config.toml
translate = 0.12
drop_path = 0.15
positions = "rope"
beta1 = 0.95
max_precond_dim = 1024
adamw_weight_decay_other_params = 0
Rows from block 8 of a small image embedding model, named by matrix and row number. Rows with one number belong to one neuron. Each number is 500 + 25 x the weight over its row's rms, rounded and kept within 0 to 999. All counts start at 0. Numbers have three digits each. After the name is the row's rms in percent of the matrix's.
After each neuron's rows are labels from the 100 images, of 14976, where the neuron reaches its largest size: "strongest on" is what is common among them; "colour at peak" is the nearest of a few named colours to the mean colour under the peak. Only what is clearly more common there than usual is listed. The data: photos of arthropod specimens (BIOSCAN-5M). In brackets: how many of the 100, against the usual share in percent.
# gate: MLP gate (model.blocks.8.mlp.gate.weight, 576x192), inputs 156-191
# fc1: MLP up (model.blocks.8.mlp.fc1.weight, 576x192), inputs 156-191
# fc2: MLP down (model.blocks.8.mlp.fc2.weight, 192x576, transposed), outputs 156-191

gate.402 108:537500500500480500500500500500542500500500500424532500500500500500500500500458500500500500500500479500500460
fc1.402 107:500500500500500525598531548456500435500500500500500518500500475500461500500500500500534586500500508496500500
fc2.402 111:500500484500500500478500500500500500500500460500500462500459500500500500500500557500566500500500500500500536
strongest on: order Diptera (61 vs 30.6)
colour at peak: grey (29 vs 8.9)

gate.241 171:500533500448488552500465466500470500500500500500534500553500470500437470456500500500500500539515439500500500
fc1.241 161:500459570500500500500449500571500500500500500496500550500500525473500500448573500528500538500505500500500500
fc2.241 160:500450496500505550500500500500500500500500432454500500500444500500570500518500500500500500524500500500500451
strongest on: order Hymenoptera (42 vs 20.5)
colour at peak: grey (77 vs 8.9)

gate.545 122:500521500436500500448500500496500490500500500539500500500526497500500476516515447500500467565532500500500507
fc1.545 120:500500500500564500438510500428500500500500500512500450500556479500500500500500500500500467500500500548581500
fc2.545 104:575500463500500500500534528500500435449500471509500478500499524500464500442529500500459483500500500500458500
strongest on: order Hymenoptera (51 vs 20.5)
colour at peak: grey (78 vs 8.9)

gate.100 106:500500500500500500500577451500500500500500500500500500618500500500534500500500528500545517500500500456500538
fc1.100 113:500570500500500510500500500500500489480500467500500500411500500500500500500500500485500513500500500500492445
fc2.100 108:444500500559500442500500500492500500500532500500500451500415500500458500500529507500500500500500500500500541
strongest on: order Coleoptera (51 vs 16.8)
colour at peak: black (70 vs 0.3); brown (29 vs 2.6)

gate.461 135:523500500522500412454500500500500500519500500541500528513500471546500500448500500454472528557500500500500548
fc1.461 137:500510500500512476500526500500500500483500515543503500500518469526500568500500519500486500551500500484531528
fc2.461 138:502509500463458513500519500500500477500500544500500452500531500500465500500500540500478500442500534500500528
strongest on: order Hymenoptera (47 vs 20.5)
colour at peak: grey (72 vs 8.9); brown (25 vs 2.6)

gate.459 094:500500469556500500500500551500500500500515500500500500485500500500500500500500500500500560497479438500500500
fc1.459 091:500500500500500500500500500500500492444500500480500538500511541616463478500527500500500500500500509500500500
fc2.459 072:500473500500535634500500500537500500500500500500500500518500500500500500500500500500500500500500500500500500
strongest on: order Coleoptera (42 vs 16.8)
colour at peak: grey (96 vs 8.9)

gate.248 090:458500532500500500437576500500452500500500500500500500500500500500500500500500500522500500474500466500500500
fc1.248 095:413500500581500500429572500500493500540500500500500515533500517500500500500500544498500500500500491500500500
fc2.248 085:468500565500500526497500456439500500465500495500500500500521500500500500495500500500500500500562500500542500
strongest on: order Hemiptera (41 vs 11.3)
colour at peak: grey (58 vs 8.9)

gate.454 097:500500500500500500500500500500500500500500500500500529500531500448500500500500500470544567500500500500500500
fc1.454 101:500500500500500500500500528500500500500500500500500500547457500500500500500500500563500500500550500500465500
fc2.454 113:500497520500472500500500500500460515500476500500500500500500473500462500542501500500535500520500458500493489
strongest on: order Hemiptera (35 vs 11.3)
colour at peak: grey (80 vs 8.9)

gate.50 075:522500500489500550487500500500500448500500518500445500500476500500500500483431436500500500500500500500500569
fc1.50 093:500500500500500500500500500500500500500500500500544540480500500500500500500500500500500458500500500512500493
fc2.50 090:500500500500500500449500500500500500464500562500437500461500541500500525481500500500450500538500552500500518
strongest on: order Hymenoptera (49 vs 20.5); class Collembola (28 vs 1.9)
colour at peak: white (62 vs 30.4)

gate.133 080:500500500500500500500500500510500500537500502500500428503500500491500500544520500500500500500500500500500374
fc1.133 088:492500509500500500500500517518500478500500444500503500527471500457500500465481500500500500500500500500502508
fc2.133 107:500515500500500500525500500500500500500500613500500500500518484500500540500500444500500500500500532500500523
strongest on: order Hemiptera (44 vs 11.3)
colour at peak: grey (56 vs 8.9)

gate.17 099:500560454539500500601543508535500540500500548500500500578500500500500500456500500500500500500500500500500500
fc1.17 097:481500460500500500500456500506500500442500500500500500532500500500500500500500500458500500500500488500500500
fc2.17 098:475514500500500499500500450500442500500500500500500500500500525510500500500500500474500502500500500495500500
strongest on: order Coleoptera (68 vs 16.8)
colour at peak: grey (57 vs 8.9)

gate.195 097:500500478500544546474500500500500500500434538527500500500500500500500500447500500500466500500500448500500500
fc1.195 109:503500447500500500500508500512500407500500413500500500534500500500500500500500500500500500500500532500472488
fc2.195 122:463500500500500511500500500480526500429466500512500514500500540553500500438500500500436474500500500500550500
strongest on: order Coleoptera (41 vs 16.8)
colour at peak: grey (72 vs 8.9)

gate.19 108:521569500500500500500555500500500493498519500500500500500500539473500471500500500471500500500551500500500500
fc1.19 109:500516565500545500523554446500500500500500549500500500500500500557500500500500500500500500543500526500500500
fc2.19 113:467525540500500500500500500500508500550500500481500500537463500500500500556500547500500500500555462500500500
strongest on: order Hymenoptera (42 vs 20.5)
colour at peak: grey (83 vs 8.9)

gate.43 107:500437500500500500500463500500500500500500479500500500500500500500604500500500410500531500500500500500500500
fc1.43 126:500500500500568500500530519471500500500500521500500456474500471474500510500500413530500500500489553500500500
fc2.43 099:517500500500500500426500500514500500500500500565500500543591500500500500500500500500500556500500467500500500
strongest on: order Coleoptera (42 vs 16.8)
colour at peak: grey (56 vs 8.9)

gate.494 103:539539500500500500449500523500500500538500500492464433500500500500500500565500474500500500500500500500500500
fc1.494 099:500500584500500500500500500500500459500547500500500500529484500500514500500500500566500500500500500558532513
fc2.494 106:445504593500500500500500463458500500500500540500500500500500453493500500500523500500500500500500500500500500
strongest on: order Hemiptera (53 vs 11.3)
colour at peak: grey (59 vs 8.9)

gate.261 104:501500483500455500500527500500500500500525483500500500516500500500500500457439500500500500500500500500516553
fc1.261 102:500500500500533500500500500500500500500501500500500500500509500539500445500500500453500486475500545523500553
fc2.261 099:500500510500500500523500500489500456459500500439500500500500500500500500500500582500500500500500500500500500
strongest on: order Coleoptera (37 vs 16.8)
colour at peak: pink (89 vs 57.8)

gate.417 092:500500479500500574500453500442500500536555500500524500500500431500500500500500537500500500500500500500568500
fc1.417 084:500500500500500500500500500500458428500500500523500550500500427500500500415500500500500500500500477500500500
fc2.417 089:500500500500500500456453500489500500460500503500500500500539482500500500520500500500500567475500500500582500
strongest on: order Hemiptera (35 vs 11.3)
colour at peak: grey (46 vs 8.9)

gate.496 135:500564439497538500529465500561476500500500526500500500549500500488526500500500490500500457564525500500468500
fc1.496 134:500536456509500500562479500589500484473480500500500500534476500448525476500500468500500511500500480500455500
fc2.496 115:500500424500500500500472514500500569469500500509500500473552500500500506500500461483559471500453500500500469
strongest on: order Coleoptera (55 vs 16.8)
colour at peak: grey (68 vs 8.9)

gate.395 114:456500500500500500500557451459500466500500500500500552529500500500500500500500500500502500500500500500568500
fc1.395 120:473500500500500500500542500500500500500508488453500481500500500500395500496500500500500500500500500500512500
fc2.395 120:500492432537505545500500547500500500444537500500516433500495500482500500500500420451500500500500456500500467
strongest on: order Coleoptera (47 vs 16.8)
colour at peak: grey (25 vs 8.9)

gate.135 111:519479500473500581500500500541415546500500500500500500500515500527500500500500498500500500500529500500500543
fc1.135 113:500500500500500430500500580500500500500524500500500493500464500500556500500500500500458542500500566500445500
fc2.135 094:500520500466541500500500499500500500500500500500500521555500574500608500488500500500500444524500500520434453
strongest on: order Hymenoptera (42 vs 20.5)
colour at peak: grey (86 vs 8.9)

gate.314 110:500500531500500443465466500500500475514567500523500519500500447500540507500500500500500500578500500500500493
fc1.314 103:500500516500503542500500500500500500500500500435500462458463551504517500500457489500532500464500500515500500
fc2.314 104:500500500540502474500494484500500500500492465500500514500500500515500500500500464500508500526448500500528500
strongest on: order Hymenoptera (41 vs 20.5)
colour at peak: grey (84 vs 8.9)

gate.301 120:452553467530500500500434500500500500473540500500470500526500500500500500500500500589500534500500500500500501
fc1.301 097:500500528500500467500500500500500500500508500500581500429500500500500500500500495489500500499525500500500500
fc2.301 122:491500500500500500500500547500500500576500493548500570475500500500461500500500500500500500500500500500516500
strongest on: order Coleoptera (75 vs 16.8)
colour at peak: brown (62 vs 2.6)

gate.28 073:492523500500500500470500500431500500500500500500500546484500500500500502500566406500500500500443500500500581
fc1.28 067:500500433506500500500500590500500500553500500500500500500500500500500500500500500500444500500500500500500500
fc2.28 064:500500516500500500500500500500500492502500500500500500500500500500500577500500500500552500500500500537500500
strongest on: order Hymenoptera (41 vs 20.5)
colour at peak: grey (29 vs 8.9)

gate.282 091:500500500500500500500500500534500477500500500500514500500500542500500500500500500541462518500529500501619437
fc1.282 105:500481461500535441500500466500500488500607500530500500500523500500500500500576500458500444500500500442500500
fc2.282 094:500500500492500456586551500500500500500500500500500545500426500500432500609500500500500500563471500447507500
strongest on: order Hymenoptera (48 vs 20.5)
colour at peak: grey (82 vs 8.9)

gate.451 082:426500484500500500500500500500500500470406500500500500500500563500500500500500500500500515500517521500500530
fc1.451 093:446500510500500500500500574500500569500500486526500500525500500500500500500500487500500500500500500500500500
fc2.451 094:500500466500459558500500564500500500500500500500500500500500498500539500513498500500500500500494500500500500
strongest on: order Coleoptera (90 vs 16.8)
colour at peak: brown (97 vs 2.6)

gate.176 094:500500500500500500500500491500500500500500500500500500500500423500500500500500500500500500500500500448500492
fc1.176 091:517581500581500500500500500500500500500500410500500500500517500500500463500500500500500500500500500500531500
fc2.176 095:493500500388500500500500500500500500602500496500455500500500452500523500467555519500500500500503500500500464
strongest on: order Hemiptera (39 vs 11.3); order Lepidoptera (28 vs 7.3)
colour at peak: grey (75 vs 8.9)

gate.105 084:500500500547500500527494500430442500500500588500500500517500562500500457500500500500500500500500500500500500
fc1.105 086:500500594500512453500500500500511500578449500500500500568500500500500500500500500514500500500500500549472541
fc2.105 084:500500500496500500500489481500500500500500438478500526494424500514500500500500500500500542457500500500500472
strongest on: order Diptera (68 vs 30.6)
colour at peak: grey (64 vs 8.9)

gate.571 086:500539500500500500429500480500500502500500500500500500500500500500500500500469500500500479500500484500500426
fc1.571 100:500500500500573500542500500500500500500567500460500503500435415500500500500500500500499500500500500500500500
fc2.571 098:473500451577500500500500500500512500500500500500500509590500500500519500455500537500556500500542500500500500
strongest on: order Hemiptera (29 vs 11.3)
colour at peak: grey (34 vs 8.9)

gate.229 102:500541433500500500441487397500426500446500483500493482557500500500573500500500500489500522500500500500500500
fc1.229 111:541500532500500500500500514500500500500500500505500500500428500500500500500430500481500410500500500500500500
fc2.229 111:479462500500500500500500535500500521573500494500500500443500506500500500525455500464585500500529500500500500
strongest on: order Coleoptera (74 vs 16.8)
colour at peak: brown (87 vs 2.6)

gate.56 086:500500500500500500500479500457545437500500500500500500500500500500500500500500500500500500597500497500500573
fc1.56 098:500500500500500500500500500500547570500500500519500500500500523500442500500500567500500500500500426500500500
fc2.56 093:500463500500523500500500500500500500500500500500500456500500500500500500451500500445500500550500500500482500
strongest on: order Coleoptera (40 vs 16.8)
colour at peak: grey (79 vs 8.9)